From a checkpoint of a small contrastive audio-text model.
Model: 9.98M parameters, encoder norm batchnorm, encoder activation silu.
Training: soap at rate 0.0014, 11400 steps.
Rows from block 3 of the text encoder of a small contrastive audio-text model, named by matrix and row number. Rows with one number belong to one neuron. Each number is 200 + 40 x the weight over its row's rms, rounded and kept within 0 to 999. All counts start at 0.
After each neuron's rows are labels from the 100 texts, of 14848, where the neuron reaches its highest value: "fires on" is the input token at the peak. Only what is clearly more common there than usual is listed. The data: synthesized solo parts of chorales (CocoChorales).
# fc1: MLP up (text_encoder.blocks.3.mlp.fc1.weight, 1280x320), inputs 214-319
# fc2: MLP down (text_encoder.blocks.3.mlp.fc2.weight, 320x1280, transposed), outputs 214-319

fc1.158,165,195,207,182,192,156,212,282,193,271,156,189,199,225,195,244,280,155,230,213,165,214,214,201,227,189,239,235,198,136,199,238,171,159,213,265,232,191,250,257,160,105,151,209,206,244,149,229,170,163,216,190,163,196,147,269,97,211,109,128,166,127,200,156,227,182,248,226,184,225,179,197,204,190,129,231,207,161,235,253,224,184,195,240,192,159,196,194,179,249,212,206,174,165,170,155,97,147,243,136,241,213,179,155,230,172
fc2.158,258,247,234,182,208,236,207,144,202,125,225,203,206,201,235,179,175,282,181,223,220,231,192,194,179,218,189,144,193,270,190,164,236,263,220,140,176,161,142,197,201,282,243,205,221,195,197,149,227,253,140,212,239,196,218,146,249,180,225,263,264,302,214,239,173,233,156,175,220,140,191,124,140,189,269,189,151,245,174,172,193,238,199,149,189,238,187,165,211,152,182,181,235,229,220,279,302,231,140,289,204,224,218,210,176,184
fires on: "4"; "g"

fc1.157,176,234,212,242,273,219,226,182,237,189,167,231,155,245,199,199,210,252,187,199,141,234,142,146,217,190,280,193,213,127,201,212,184,251,227,184,189,262,215,241,242,163,252,121,162,165,251,242,171,205,289,185,174,141,263,257,212,233,213,182,151,133,218,205,196,148,187,287,168,291,102,186,220,184,112,157,197,237,174,209,134,228,159,204,216,171,198,229,220,160,193,198,209,195,219,140,220,205,128,213,91,216,228,155,138,197
fc2.157,210,193,225,150,125,204,151,190,135,217,274,189,243,129,203,184,211,128,216,176,228,161,225,278,202,204,148,211,165,268,194,206,223,182,148,160,275,157,217,212,139,188,160,263,225,231,159,153,196,195,124,247,188,235,133,166,182,170,185,218,253,295,186,221,221,239,214,130,256,114,294,214,157,217,267,244,192,180,220,219,278,171,197,177,156,202,172,172,130,195,202,175,156,204,204,221,187,216,238,198,296,186,209,232,232,192
fires on: "f"

fc1.174,181,242,188,203,262,150,206,183,176,208,114,257,122,158,199,240,203,143,134,158,214,243,207,229,233,230,280,165,229,202,251,226,174,277,217,205,157,260,244,220,204,127,232,245,176,195,190,139,190,180,279,209,232,199,250,248,208,224,228,127,257,182,161,237,172,174,225,187,197,163,202,166,233,145,240,193,242,111,199,262,174,207,181,241,262,228,168,224,208,171,212,264,208,229,185,146,189,178,196,257,188,153,268,129,157,199
fc2.174,185,171,263,189,113,215,187,245,238,211,286,147,237,238,233,185,180,254,292,190,185,153,171,172,219,200,130,192,180,216,156,161,265,124,178,200,253,158,167,195,160,240,207,192,210,238,162,213,205,160,151,173,149,197,143,173,205,166,168,279,132,225,260,198,229,211,216,197,217,188,153,227,148,256,196,155,123,224,166,151,257,152,208,144,159,169,165,220,232,169,198,170,184,131,164,227,237,235,193,163,226,262,141,264,225,200
fires on: "4"

fc1.429,177,137,141,214,176,228,276,199,260,168,216,168,283,213,211,254,224,232,217,245,177,208,164,192,207,205,214,168,184,155,184,198,222,197,206,156,268,204,257,245,225,175,188,215,198,228,257,208,210,121,196,174,178,175,262,148,219,218,204,217,150,244,173,264,200,235,184,140,223,165,218,208,192,281,203,236,133,213,177,206,213,160,162,215,200,210,256,220,156,274,139,155,192,260,145,195,182,241,104,159,165,179,139,195,251,150
fc2.429,261,310,202,134,232,203,154,205,130,191,187,205,139,186,187,163,261,174,174,204,207,219,237,182,206,168,163,241,246,251,226,238,168,208,180,234,188,186,101,192,191,225,177,174,203,213,131,223,225,282,192,223,246,191,106,280,211,155,178,179,260,152,231,150,205,170,240,257,217,242,178,170,201,149,183,210,221,224,248,175,202,238,216,166,187,175,157,188,150,158,220,262,192,147,283,235,242,127,262,208,223,204,261,173,107,217
fires on: "d"; "d5"

fc1.381,183,239,152,159,163,190,191,176,287,137,207,211,228,266,252,192,156,246,253,178,85,277,205,174,190,197,212,212,195,147,206,201,206,251,256,235,188,245,176,279,246,188,185,235,218,178,256,156,210,213,172,219,229,285,326,197,219,124,181,270,175,200,223,208,227,217,202,246,308,203,204,179,178,252,214,235,102,234,200,232,143,165,214,186,220,221,275,186,219,135,202,210,220,255,183,218,128,164,147,166,192,227,125,136,211,177
fc2.381,220,181,236,228,243,191,249,245,53,236,170,197,186,111,143,206,276,127,176,254,286,189,176,242,241,199,214,192,194,228,189,232,212,185,151,162,228,173,197,168,172,232,213,158,169,231,161,235,217,225,200,205,176,123,84,193,169,250,255,158,224,195,228,229,182,143,214,147,104,209,180,208,215,188,197,195,261,171,178,187,239,244,141,239,205,187,138,213,168,246,169,193,170,139,289,170,250,246,224,232,208,176,271,274,188,188
fires on: "d"

fc1.98,224,232,284,212,250,245,197,211,220,145,240,124,172,150,195,191,163,258,147,164,245,158,239,174,215,204,188,206,195,234,201,231,211,161,218,260,253,173,248,220,284,245,260,171,122,143,213,171,209,219,149,244,240,166,249,196,220,289,134,99,166,236,239,204,174,174,224,255,180,262,185,180,176,185,127,155,170,207,192,123,167,228,200,179,223,150,187,159,273,217,197,152,246,215,193,211,161,157,149,265,175,264,180,227,200,174
fc2.98,174,201,151,207,177,183,218,128,151,267,145,259,263,220,183,192,209,171,248,237,162,250,145,224,201,138,195,186,190,144,232,185,195,208,148,161,196,214,165,234,122,138,107,225,252,248,240,288,183,228,232,179,189,210,164,179,175,133,245,281,218,226,141,190,221,226,176,153,182,161,223,211,217,212,251,241,231,155,211,276,258,228,186,207,195,198,219,256,102,207,200,225,171,173,245,183,224,211,242,156,271,160,205,157,191,219
fires on: "g3"; "g4"

fc1.496,238,184,175,195,118,159,226,175,130,218,202,229,221,173,233,277,324,252,209,190,233,225,195,247,130,221,184,130,226,195,218,195,222,201,161,273,221,200,135,181,241,263,223,199,139,196,133,237,166,161,259,175,238,190,212,208,214,200,144,133,171,183,207,244,240,154,210,231,201,147,192,251,170,150,122,223,182,209,212,229,117,217,167,262,184,214,239,208,194,168,123,239,264,210,238,267,174,199,185,216,152,164,203,251,187,262
fc2.496,176,253,205,250,243,220,148,240,254,158,177,197,191,187,142,168,92,180,185,195,196,206,177,154,247,165,213,308,175,270,165,234,179,197,247,119,187,190,233,208,156,178,195,217,286,217,280,140,210,240,165,222,192,186,209,187,239,201,262,261,222,235,190,178,183,237,206,149,178,246,204,146,251,258,269,179,196,178,150,198,257,244,193,135,224,167,158,173,196,231,271,171,131,193,182,158,207,169,217,198,226,210,188,176,226,141
fires on: "g3"

fc1.281,182,262,159,154,196,280,172,145,223,269,233,277,149,275,210,242,208,172,151,215,204,180,209,88,176,157,280,173,178,169,196,225,195,172,145,245,240,251,181,218,213,118,215,206,141,239,166,295,194,177,223,227,199,201,151,208,181,257,174,114,208,224,297,178,196,163,224,295,210,225,204,174,236,228,187,189,157,137,235,205,222,170,180,192,254,203,179,229,207,223,191,227,251,185,227,244,74,149,144,194,195,235,200,132,166,250
fc2.281,223,175,246,234,223,123,220,221,157,135,201,127,240,140,203,186,228,227,262,227,201,242,164,300,220,235,125,210,199,200,204,185,226,241,227,204,177,145,189,201,166,252,204,200,266,163,230,136,202,195,182,166,217,197,235,170,188,117,206,274,181,193,124,257,192,212,182,104,174,152,215,232,147,162,203,198,209,225,154,224,159,254,206,189,190,168,188,220,203,146,191,193,147,174,160,134,328,244,242,203,206,140,245,264,219,159
fires on: "f"; "3"

fc1.477,175,157,224,221,237,187,250,116,253,160,199,268,106,293,171,165,201,226,245,170,174,234,248,225,187,282,251,174,178,179,195,151,220,258,95,131,234,231,180,195,226,160,211,172,153,211,204,249,214,183,195,157,233,183,153,205,232,132,179,148,170,204,186,199,241,178,174,236,157,228,247,179,146,211,198,233,228,195,229,162,183,234,105,128,234,186,180,214,200,169,206,216,209,193,208,287,205,164,164,213,167,134,186,180,222,223
fc2.477,222,243,203,213,165,205,140,271,115,291,189,165,262,79,261,213,173,151,160,230,212,156,149,232,231,138,177,217,218,253,175,232,229,148,275,217,182,196,210,225,160,221,203,224,220,224,173,160,161,179,197,217,218,179,214,207,186,259,246,231,224,223,237,222,153,199,251,148,267,128,193,240,227,196,198,159,215,199,179,265,207,155,249,239,163,209,239,201,214,195,186,195,194,172,184,91,170,255,218,217,216,255,226,233,205,193
fires on: "g3"; "d5"; "f"

fc1.293,214,258,181,235,157,237,245,248,153,212,242,227,179,255,209,235,125,139,206,173,125,177,188,119,170,240,269,192,216,111,147,181,176,229,217,147,216,181,216,189,175,159,229,222,168,222,136,164,194,222,186,233,243,260,215,201,216,136,270,209,177,218,99,223,192,199,284,207,231,120,204,112,225,236,226,214,164,158,225,202,174,244,198,197,169,147,204,159,98,236,179,215,179,189,130,222,234,184,265,199,195,228,227,204,226,235
fc2.293,167,158,216,175,204,192,153,179,237,199,163,175,189,178,151,202,256,244,189,223,259,227,203,287,202,184,148,231,185,281,200,273,201,173,192,234,166,187,151,224,250,303,191,202,228,203,218,221,177,226,232,154,197,129,187,237,168,242,124,157,230,153,235,198,169,155,121,198,217,270,197,242,149,159,220,179,216,263,151,181,220,160,197,206,224,287,181,228,295,189,207,185,199,205,207,157,215,207,98,235,227,167,162,231,147,189
fires on: "d"; "3"; "b3"

fc1.564,236,118,147,257,182,214,336,253,234,145,196,214,253,256,175,228,186,230,182,176,234,162,193,162,167,246,230,206,213,167,154,209,277,214,219,245,217,214,123,240,199,276,197,150,255,186,230,172,204,236,221,116,226,212,214,212,230,220,113,223,200,126,208,193,214,184,308,184,186,264,319,198,145,189,161,164,164,177,181,209,159,215,205,216,187,213,253,221,208,162,222,205,161,230,179,176,170,173,160,245,213,146,232,220,282,195
fc2.564,239,250,258,136,215,182,79,157,155,250,193,197,181,153,250,161,191,175,193,195,135,258,226,205,221,154,151,197,199,263,242,214,158,189,214,148,171,182,230,167,177,154,190,236,175,218,185,224,192,162,166,259,164,152,147,189,198,208,266,225,179,287,223,201,218,189,144,242,221,149,106,161,215,229,206,229,234,222,209,181,242,218,172,173,155,197,152,164,155,227,168,187,246,178,221,208,228,254,210,176,196,220,176,134,102,202
fires on: "g3"

fc1.672,159,191,175,191,230,177,198,166,233,218,158,165,207,212,227,184,214,224,179,238,256,215,171,214,213,184,263,168,178,221,276,202,116,226,207,130,210,230,157,221,157,179,229,117,197,165,237,155,155,251,229,252,236,199,157,222,181,286,142,122,107,192,230,274,148,193,124,157,144,218,184,193,247,165,179,262,181,256,207,145,209,197,173,146,207,162,207,199,199,214,194,174,217,233,199,139,186,171,227,152,210,254,179,112,132,213
fc2.672,256,249,224,179,195,216,189,222,133,211,230,242,214,170,147,221,173,159,240,228,167,177,224,205,232,209,163,230,234,205,116,215,288,153,188,259,228,175,269,204,204,157,166,251,195,205,187,228,220,184,158,171,176,246,267,197,225,101,246,253,287,222,149,160,221,205,289,196,240,194,226,203,155,209,224,148,197,116,202,244,202,180,218,260,189,253,222,244,196,191,236,212,158,153,180,264,194,232,190,226,188,127,216,268,237,183
fires on: "g3"

fc1.39,237,234,224,215,282,238,226,165,209,208,126,248,161,256,219,190,240,247,206,181,127,248,197,182,268,203,188,209,194,139,215,162,182,163,149,168,208,203,202,193,202,133,250,137,215,226,206,148,138,183,279,180,171,123,192,163,182,206,175,152,186,225,197,218,161,136,139,263,147,260,114,205,204,132,154,240,226,200,145,225,161,206,119,179,222,193,232,191,201,206,163,129,195,275,220,197,183,179,109,256,232,260,180,233,186,236
fc2.39,167,162,210,192,120,187,172,212,164,207,270,160,282,128,200,186,189,187,243,261,219,169,196,230,139,234,224,163,212,250,166,232,250,205,202,193,247,163,220,250,170,253,148,279,169,214,178,212,260,230,105,279,213,246,206,268,182,201,205,226,222,179,167,151,240,269,271,91,275,152,278,202,179,284,242,165,217,193,247,183,262,201,251,227,188,231,180,224,198,213,228,262,200,146,200,188,222,199,257,173,180,174,228,133,206,165
fires on: "bass"

fc1.427,220,191,208,283,246,160,202,199,252,209,161,156,221,218,183,136,225,159,206,213,187,198,231,137,187,283,180,144,149,223,177,173,221,167,255,192,199,230,210,165,164,201,252,164,148,208,188,222,198,211,137,196,225,201,220,208,157,160,147,241,105,240,133,176,175,175,239,199,267,219,234,161,180,217,193,209,217,264,215,199,180,175,197,213,303,135,246,209,199,134,134,243,166,163,221,257,174,273,182,210,214,222,175,203,255,169
fc2.427,222,243,205,135,148,231,180,181,127,219,217,277,194,153,206,235,235,208,208,183,200,195,131,235,232,134,218,230,252,171,213,259,210,228,149,189,168,162,171,292,231,156,198,232,212,220,210,182,202,201,221,162,165,161,168,206,245,265,207,147,328,198,299,212,233,201,138,176,172,172,210,201,203,219,218,196,156,142,182,193,209,229,162,146,83,246,151,199,184,297,264,176,223,202,192,187,210,171,225,233,189,201,233,182,147,196
fires on: "bassoon"; "3"; "f"

fc1.140,219,273,236,202,300,212,187,98,257,219,181,219,246,200,258,258,206,229,173,136,197,194,199,141,237,144,179,208,229,225,206,180,229,190,174,165,231,238,201,223,274,195,213,194,201,224,161,177,205,152,229,204,127,149,227,149,206,142,150,226,228,255,256,193,226,246,213,217,228,174,85,215,214,172,176,194,283,193,166,154,176,184,184,203,210,147,148,232,167,185,157,232,254,253,154,183,176,225,211,305,230,270,192,201,197,197
fc2.140,174,165,186,226,98,177,193,232,156,154,166,186,176,228,108,198,225,200,281,274,223,211,186,212,155,230,174,175,155,117,190,229,173,186,192,219,181,144,245,169,148,158,179,207,172,192,199,205,218,214,227,246,243,252,197,272,190,274,210,151,153,96,122,170,162,143,182,188,239,250,301,164,191,259,217,237,184,202,232,202,249,151,219,203,216,221,237,191,240,204,221,161,165,145,256,203,214,152,201,139,221,137,215,167,165,204
fires on: "f"; "f5"; "f3"

fc1.82,166,150,217,239,180,204,265,217,96,166,199,146,220,225,170,204,211,175,242,144,229,180,150,184,172,263,139,185,237,231,211,196,212,198,250,109,197,176,240,188,233,205,112,181,200,168,221,198,176,232,234,200,149,206,195,228,226,194,227,143,199,176,189,179,118,188,212,197,253,172,253,171,208,269,169,179,221,205,197,145,254,213,203,250,208,237,198,195,137,250,236,242,151,180,204,164,299,200,234,200,163,198,218,129,179,209
fc2.82,231,265,200,179,205,219,160,138,313,235,208,247,166,167,223,179,149,231,188,210,166,212,293,175,208,117,253,174,175,174,207,192,201,239,132,305,240,218,157,194,170,165,227,209,217,253,236,172,232,201,146,219,268,195,209,159,192,184,118,257,204,216,213,198,265,238,179,182,156,226,146,178,221,128,257,226,150,195,195,254,164,211,215,148,153,156,216,206,227,180,237,190,237,201,209,240,141,154,196,213,216,224,165,252,190,170
fires on: "4"

fc1.751,160,176,175,176,170,223,194,245,222,129,237,333,210,222,212,270,173,286,288,156,226,141,222,198,170,224,220,250,188,106,217,134,211,144,221,180,199,190,154,247,229,216,140,212,240,244,231,203,218,178,206,221,242,163,284,209,177,199,255,231,136,148,190,187,187,143,164,182,208,168,176,144,220,164,228,277,218,276,232,190,211,230,238,204,187,232,245,212,221,95,153,263,238,189,176,206,126,223,120,259,177,179,246,286,263,147
fc2.751,274,230,241,234,246,199,174,146,186,274,177,55,185,188,209,146,200,114,119,214,196,273,175,199,241,171,212,168,189,258,180,202,200,268,191,200,174,201,221,139,182,181,228,214,155,178,166,204,193,190,220,184,142,230,99,181,227,172,152,184,218,267,222,175,230,203,257,234,218,203,208,246,171,214,200,91,181,127,143,203,164,192,131,227,220,183,126,205,150,247,243,142,148,154,212,157,264,198,274,166,210,219,196,143,156,227
fires on: "f"; "d4"; "a5"; "c"

fc1.407,194,251,148,152,133,177,143,160,245,258,192,272,228,123,249,171,174,195,152,186,240,181,222,194,271,174,196,236,191,159,186,209,225,221,213,247,182,239,200,204,219,183,226,215,240,190,226,197,211,177,183,187,189,178,141,178,222,215,117,141,216,144,190,161,198,159,189,246,205,237,163,152,177,243,173,198,189,176,167,202,199,254,211,212,233,240,226,152,170,175,202,105,196,182,194,215,162,134,221,194,149,183,208,229,154,147
fc2.407,246,188,224,247,273,213,226,254,149,152,187,127,180,306,166,239,213,211,212,199,171,246,187,208,153,225,193,176,196,212,223,223,188,204,183,159,193,178,232,191,152,212,191,154,175,176,148,208,218,222,248,221,198,186,255,226,206,186,273,255,199,267,171,264,221,240,199,141,218,171,233,220,186,199,212,198,204,197,235,175,228,109,204,227,195,164,214,232,219,240,165,268,206,208,175,150,244,243,192,188,236,192,193,148,227,225
fires on: "4"; "d"

fc1.169,220,220,224,150,163,215,182,192,223,205,142,246,211,136,185,202,244,238,128,214,192,267,170,245,273,122,167,166,137,224,276,209,140,293,180,249,239,230,194,195,249,196,164,180,181,85,209,153,183,262,235,209,258,207,178,161,188,150,138,177,179,207,220,322,228,197,219,218,157,210,240,134,221,162,168,170,210,193,262,225,237,280,109,183,189,137,186,199,210,105,182,269,270,244,235,137,259,179,144,243,238,157,202,219,212,203
fc2.169,135,192,203,253,281,201,210,194,158,199,247,179,199,238,196,200,164,145,280,211,263,158,211,168,203,269,212,206,217,177,147,159,245,105,251,147,197,152,266,213,146,212,270,234,185,282,171,228,211,138,211,233,153,233,176,208,179,233,270,205,203,217,179,87,181,171,165,224,233,216,153,277,161,241,196,201,242,187,117,176,160,121,243,212,213,200,186,225,214,234,200,126,120,151,190,280,144,263,272,178,174,225,231,219,223,225
fires on: "4"; "a4"; "3"; "5"

fc1.198,216,98,189,241,227,167,223,234,212,179,174,207,165,239,153,217,189,224,231,212,216,123,161,168,158,188,181,150,202,117,226,174,208,225,261,221,172,230,131,161,200,223,128,167,185,205,283,221,186,225,199,81,254,255,187,276,193,206,220,249,111,147,187,135,201,155,288,206,189,173,194,148,156,199,166,190,280,185,169,254,225,153,219,209,182,235,169,208,125,286,251,236,226,192,182,119,219,218,210,151,223,153,188,206,130,201
fc2.198,186,295,203,119,150,216,196,166,182,199,244,195,224,192,259,166,207,190,167,242,227,262,245,215,193,222,217,176,164,263,161,199,206,208,173,151,245,200,241,226,184,192,246,212,219,149,118,163,253,169,210,307,179,148,183,131,187,200,177,138,277,249,217,213,171,241,114,194,191,217,192,226,220,175,222,230,120,255,249,162,148,234,172,210,179,185,217,206,239,127,151,146,169,226,206,252,201,183,161,263,170,197,195,152,202,206
fires on: "d"; "f"; "d5"; "d4"

fc1.443,142,294,233,206,274,210,219,180,258,245,140,248,196,207,232,230,195,145,228,136,224,238,163,151,259,155,179,230,134,112,215,184,256,243,223,203,158,202,199,196,220,196,153,163,178,196,210,203,183,163,239,187,241,214,229,150,163,167,210,211,159,144,142,155,185,180,269,307,177,173,223,171,188,197,182,190,202,231,169,255,202,184,155,242,277,170,208,243,226,179,217,226,219,172,177,177,183,167,213,166,144,200,160,282,178,182
fc2.443,257,132,179,202,127,212,166,207,93,162,239,183,200,185,188,173,247,281,192,238,197,164,215,247,154,229,188,174,262,270,189,242,175,169,207,217,264,185,176,178,219,199,262,241,221,205,206,215,230,211,187,214,176,201,164,263,217,238,189,162,258,246,257,206,198,181,104,112,232,255,192,236,218,234,214,179,218,181,222,163,170,214,242,162,153,221,203,175,165,185,178,151,212,222,197,260,199,227,167,211,262,201,241,133,206,252
fires on: "d"; "d3"; "b3"; "c"

fc1.83,225,205,201,198,175,246,179,215,207,203,209,171,189,211,263,233,219,218,206,276,143,251,203,180,171,174,228,153,186,167,244,140,97,138,239,193,236,297,243,269,296,190,241,233,270,219,208,150,171,103,201,199,176,188,246,184,209,244,200,221,122,200,195,254,187,242,138,254,252,258,196,220,197,231,222,245,152,251,146,223,122,120,143,295,193,189,223,170,157,217,210,226,196,212,199,182,109,214,179,133,107,186,150,239,229,144
fc2.83,233,215,201,193,219,186,195,150,202,188,183,226,241,163,127,193,227,197,208,168,239,197,174,201,223,204,203,231,236,270,165,267,273,250,143,213,176,109,103,188,166,174,137,187,178,201,225,250,248,307,160,211,247,177,170,232,178,176,179,187,261,216,184,158,226,181,236,99,170,126,213,153,198,196,229,193,196,180,267,197,296,290,226,119,189,181,190,202,187,196,181,199,196,170,256,241,256,194,210,231,293,239,261,174,139,227
fires on: "d"; "g3"; "d5"

fc1.267,176,132,290,164,129,190,262,284,206,173,190,212,302,283,137,197,237,213,197,222,169,126,300,228,181,271,214,184,208,234,153,190,212,194,238,89,176,175,134,104,197,282,189,187,176,244,255,201,205,198,217,242,212,118,174,228,229,255,140,153,170,202,180,168,182,225,165,55,172,208,200,208,181,163,104,215,217,196,186,224,234,243,200,167,188,228,224,221,165,200,192,199,193,216,217,215,206,212,194,253,152,183,195,103,138,138
fc2.267,212,256,133,217,230,233,124,142,206,250,175,202,110,149,243,209,135,182,186,207,213,247,159,180,213,108,178,205,241,161,280,234,223,171,186,291,209,232,287,244,192,134,192,201,226,187,154,193,182,205,155,203,176,271,198,131,173,146,267,274,242,154,233,198,233,189,248,324,209,188,168,189,172,268,270,218,219,183,250,180,170,119,194,230,200,217,155,198,231,248,239,181,193,170,183,213,182,226,187,142,184,191,179,240,228,234
fires on: "g3"; "e5"

fc1.159,157,236,213,275,188,175,198,192,288,269,121,237,238,157,156,138,234,176,205,160,238,160,177,243,340,204,258,182,183,189,207,257,253,203,196,207,229,176,216,192,154,241,170,229,193,194,200,280,185,269,210,165,184,193,190,191,230,244,260,203,250,227,93,154,212,163,135,191,258,165,210,176,192,217,257,156,152,193,199,229,224,186,193,176,295,174,199,240,219,179,242,201,214,215,251,188,223,220,177,211,191,180,124,248,157,175
fc2.159,192,158,188,128,201,218,236,256,83,177,254,157,157,215,243,252,228,223,230,218,201,219,211,155,100,167,124,219,240,182,189,190,186,193,188,218,189,220,198,206,262,203,202,177,204,200,162,157,236,87,249,245,210,210,232,208,191,211,147,202,171,213,292,256,154,212,240,227,169,243,196,264,212,209,130,231,260,197,205,210,162,210,214,244,136,236,154,211,222,212,149,211,197,174,135,207,191,227,209,180,218,181,270,158,233,234
fires on: "d"

fc1.500,209,201,163,291,201,178,180,138,286,192,183,285,210,155,154,136,183,231,163,137,143,223,201,164,241,227,234,192,245,138,206,196,220,242,255,238,170,286,212,224,237,208,226,146,182,172,185,172,231,225,180,214,214,146,186,212,232,240,135,164,192,128,147,191,179,195,216,272,204,231,152,159,184,155,187,191,190,174,218,195,236,175,168,186,196,232,239,275,242,151,145,163,224,257,178,238,230,220,122,197,127,210,239,176,176,181
fc2.500,188,233,211,120,194,219,227,279,109,210,195,164,185,219,249,219,196,154,224,257,283,216,195,217,198,154,185,199,142,236,198,257,196,185,152,141,262,124,139,192,138,168,164,229,195,210,204,202,190,186,236,189,174,253,219,189,193,162,238,224,229,284,229,221,251,184,186,85,244,148,237,235,185,267,157,193,218,198,178,189,157,200,210,204,212,150,149,174,168,272,244,179,168,152,191,146,185,199,251,206,266,206,187,214,175,240
fires on: "bassoon"

fc1.242,248,200,193,141,145,141,192,176,187,153,132,264,114,209,134,177,251,186,270,254,232,262,234,243,207,207,160,206,193,181,224,203,214,182,184,230,206,208,276,236,163,196,201,224,254,223,180,201,240,245,147,213,135,134,185,198,211,201,177,254,116,189,201,177,209,160,195,254,225,184,129,198,273,172,188,220,181,199,216,169,261,266,154,238,212,243,194,214,134,167,167,217,300,181,156,199,183,203,203,210,209,230,211,177,220,224
fc2.242,132,197,205,253,278,271,234,193,228,240,245,126,307,164,256,234,261,236,156,199,171,169,177,133,203,189,210,206,224,207,126,189,161,273,184,233,209,167,110,213,227,198,189,188,191,173,182,217,215,225,250,234,251,204,245,181,204,216,203,150,246,197,200,208,199,233,176,144,127,259,272,275,105,189,202,181,210,236,211,257,150,200,272,198,188,175,217,197,237,205,274,194,176,247,252,144,224,205,185,197,245,150,182,179,126,153
fires on: "bassoon"

fc1.684,208,179,223,275,140,189,175,260,171,176,180,252,233,202,198,219,120,295,244,170,161,187,261,241,210,182,238,197,288,156,220,190,165,178,171,179,150,153,116,228,220,237,227,188,221,172,188,149,165,208,227,183,225,103,233,226,244,282,139,154,189,220,218,183,134,219,155,188,197,177,183,222,186,139,149,129,207,169,258,162,272,207,153,238,150,257,153,224,233,263,207,183,274,202,196,228,222,208,214,138,85,216,200,171,162,241
fc2.684,124,188,185,158,252,199,240,194,263,208,213,119,149,213,203,203,228,118,166,274,281,156,172,182,209,191,156,241,113,229,174,217,195,217,255,215,254,223,276,172,166,223,176,220,215,221,198,227,228,174,229,218,192,311,191,111,137,104,242,254,188,125,169,176,236,187,278,212,214,194,174,189,213,252,264,272,272,231,165,230,91,165,257,175,280,209,198,208,146,133,192,200,126,211,166,183,199,144,184,218,308,210,178,227,257,179
fires on: "4"; "b4"

fc1.234,270,234,285,247,255,250,177,197,167,206,147,97,186,231,156,199,223,165,217,261,229,210,263,192,236,179,77,246,163,146,230,216,199,197,202,234,172,262,166,171,158,273,205,161,177,213,153,223,206,214,178,144,199,149,222,260,150,250,132,225,185,199,218,162,182,159,267,136,212,172,179,231,136,192,149,168,166,263,120,130,197,140,193,220,223,135,196,269,114,206,258,204,201,182,179,131,185,174,203,229,186,209,215,268,205,161
fc2.234,238,195,130,111,184,157,190,199,219,183,211,321,217,156,191,205,218,256,188,206,190,182,124,205,187,172,260,209,260,245,193,192,220,193,164,213,225,137,200,255,232,159,188,206,221,189,228,170,181,217,245,243,203,209,206,190,304,180,271,150,225,211,173,214,230,238,161,260,175,233,276,170,290,201,224,250,228,163,292,265,208,267,192,196,163,204,207,151,246,245,204,210,191,162,255,276,186,236,197,182,218,188,188,113,150,190
fires on: "f"; "e5"; "3"; "c5"

fc1.362,225,155,235,184,264,112,265,200,104,166,204,218,112,255,210,219,196,172,236,164,209,136,228,193,212,161,138,279,241,230,216,188,209,234,214,179,236,226,158,153,205,237,205,212,188,270,216,200,190,161,150,202,202,195,170,168,193,231,161,131,124,223,199,162,124,157,199,154,163,180,228,196,188,155,166,233,263,188,178,146,273,249,245,208,206,232,143,174,228,170,215,206,176,200,182,206,203,200,243,247,206,176,247,258,203,232
fc2.362,188,244,224,179,124,269,130,190,310,292,145,187,269,141,242,176,134,241,182,232,175,237,197,213,169,238,254,153,152,167,172,175,207,180,167,187,162,166,261,231,154,130,226,145,225,143,183,159,186,210,248,194,188,195,238,232,201,185,221,246,249,144,221,177,267,227,183,212,213,244,177,139,220,251,284,176,148,198,204,264,177,166,166,198,214,213,279,234,192,203,211,207,239,214,176,163,190,173,174,152,206,245,140,151,203,150
fires on: "4"; "e4"

fc1.560,158,258,247,200,204,193,273,182,142,211,187,194,197,191,232,251,210,169,158,200,125,196,162,184,199,235,203,149,233,165,182,140,170,226,120,210,221,228,129,260,262,284,194,172,175,244,210,177,225,190,193,221,211,121,283,238,256,257,150,153,199,196,175,135,154,170,201,215,270,216,217,182,216,166,207,219,146,228,195,267,216,144,273,225,191,210,298,206,251,218,226,217,157,183,189,263,85,260,231,208,216,238,156,232,185,164
fc2.560,267,185,176,195,162,192,128,229,248,189,202,215,180,196,179,164,215,232,252,233,239,250,262,192,237,176,220,258,169,225,189,256,257,204,249,220,199,147,229,154,150,113,237,206,216,192,175,202,215,224,185,210,169,246,135,161,166,149,243,241,203,213,240,234,254,200,229,156,161,156,199,194,176,253,211,210,210,169,194,140,176,259,132,176,200,191,82,221,162,155,172,189,245,203,211,149,289,127,171,195,187,212,248,163,201,231
fires on: "bass"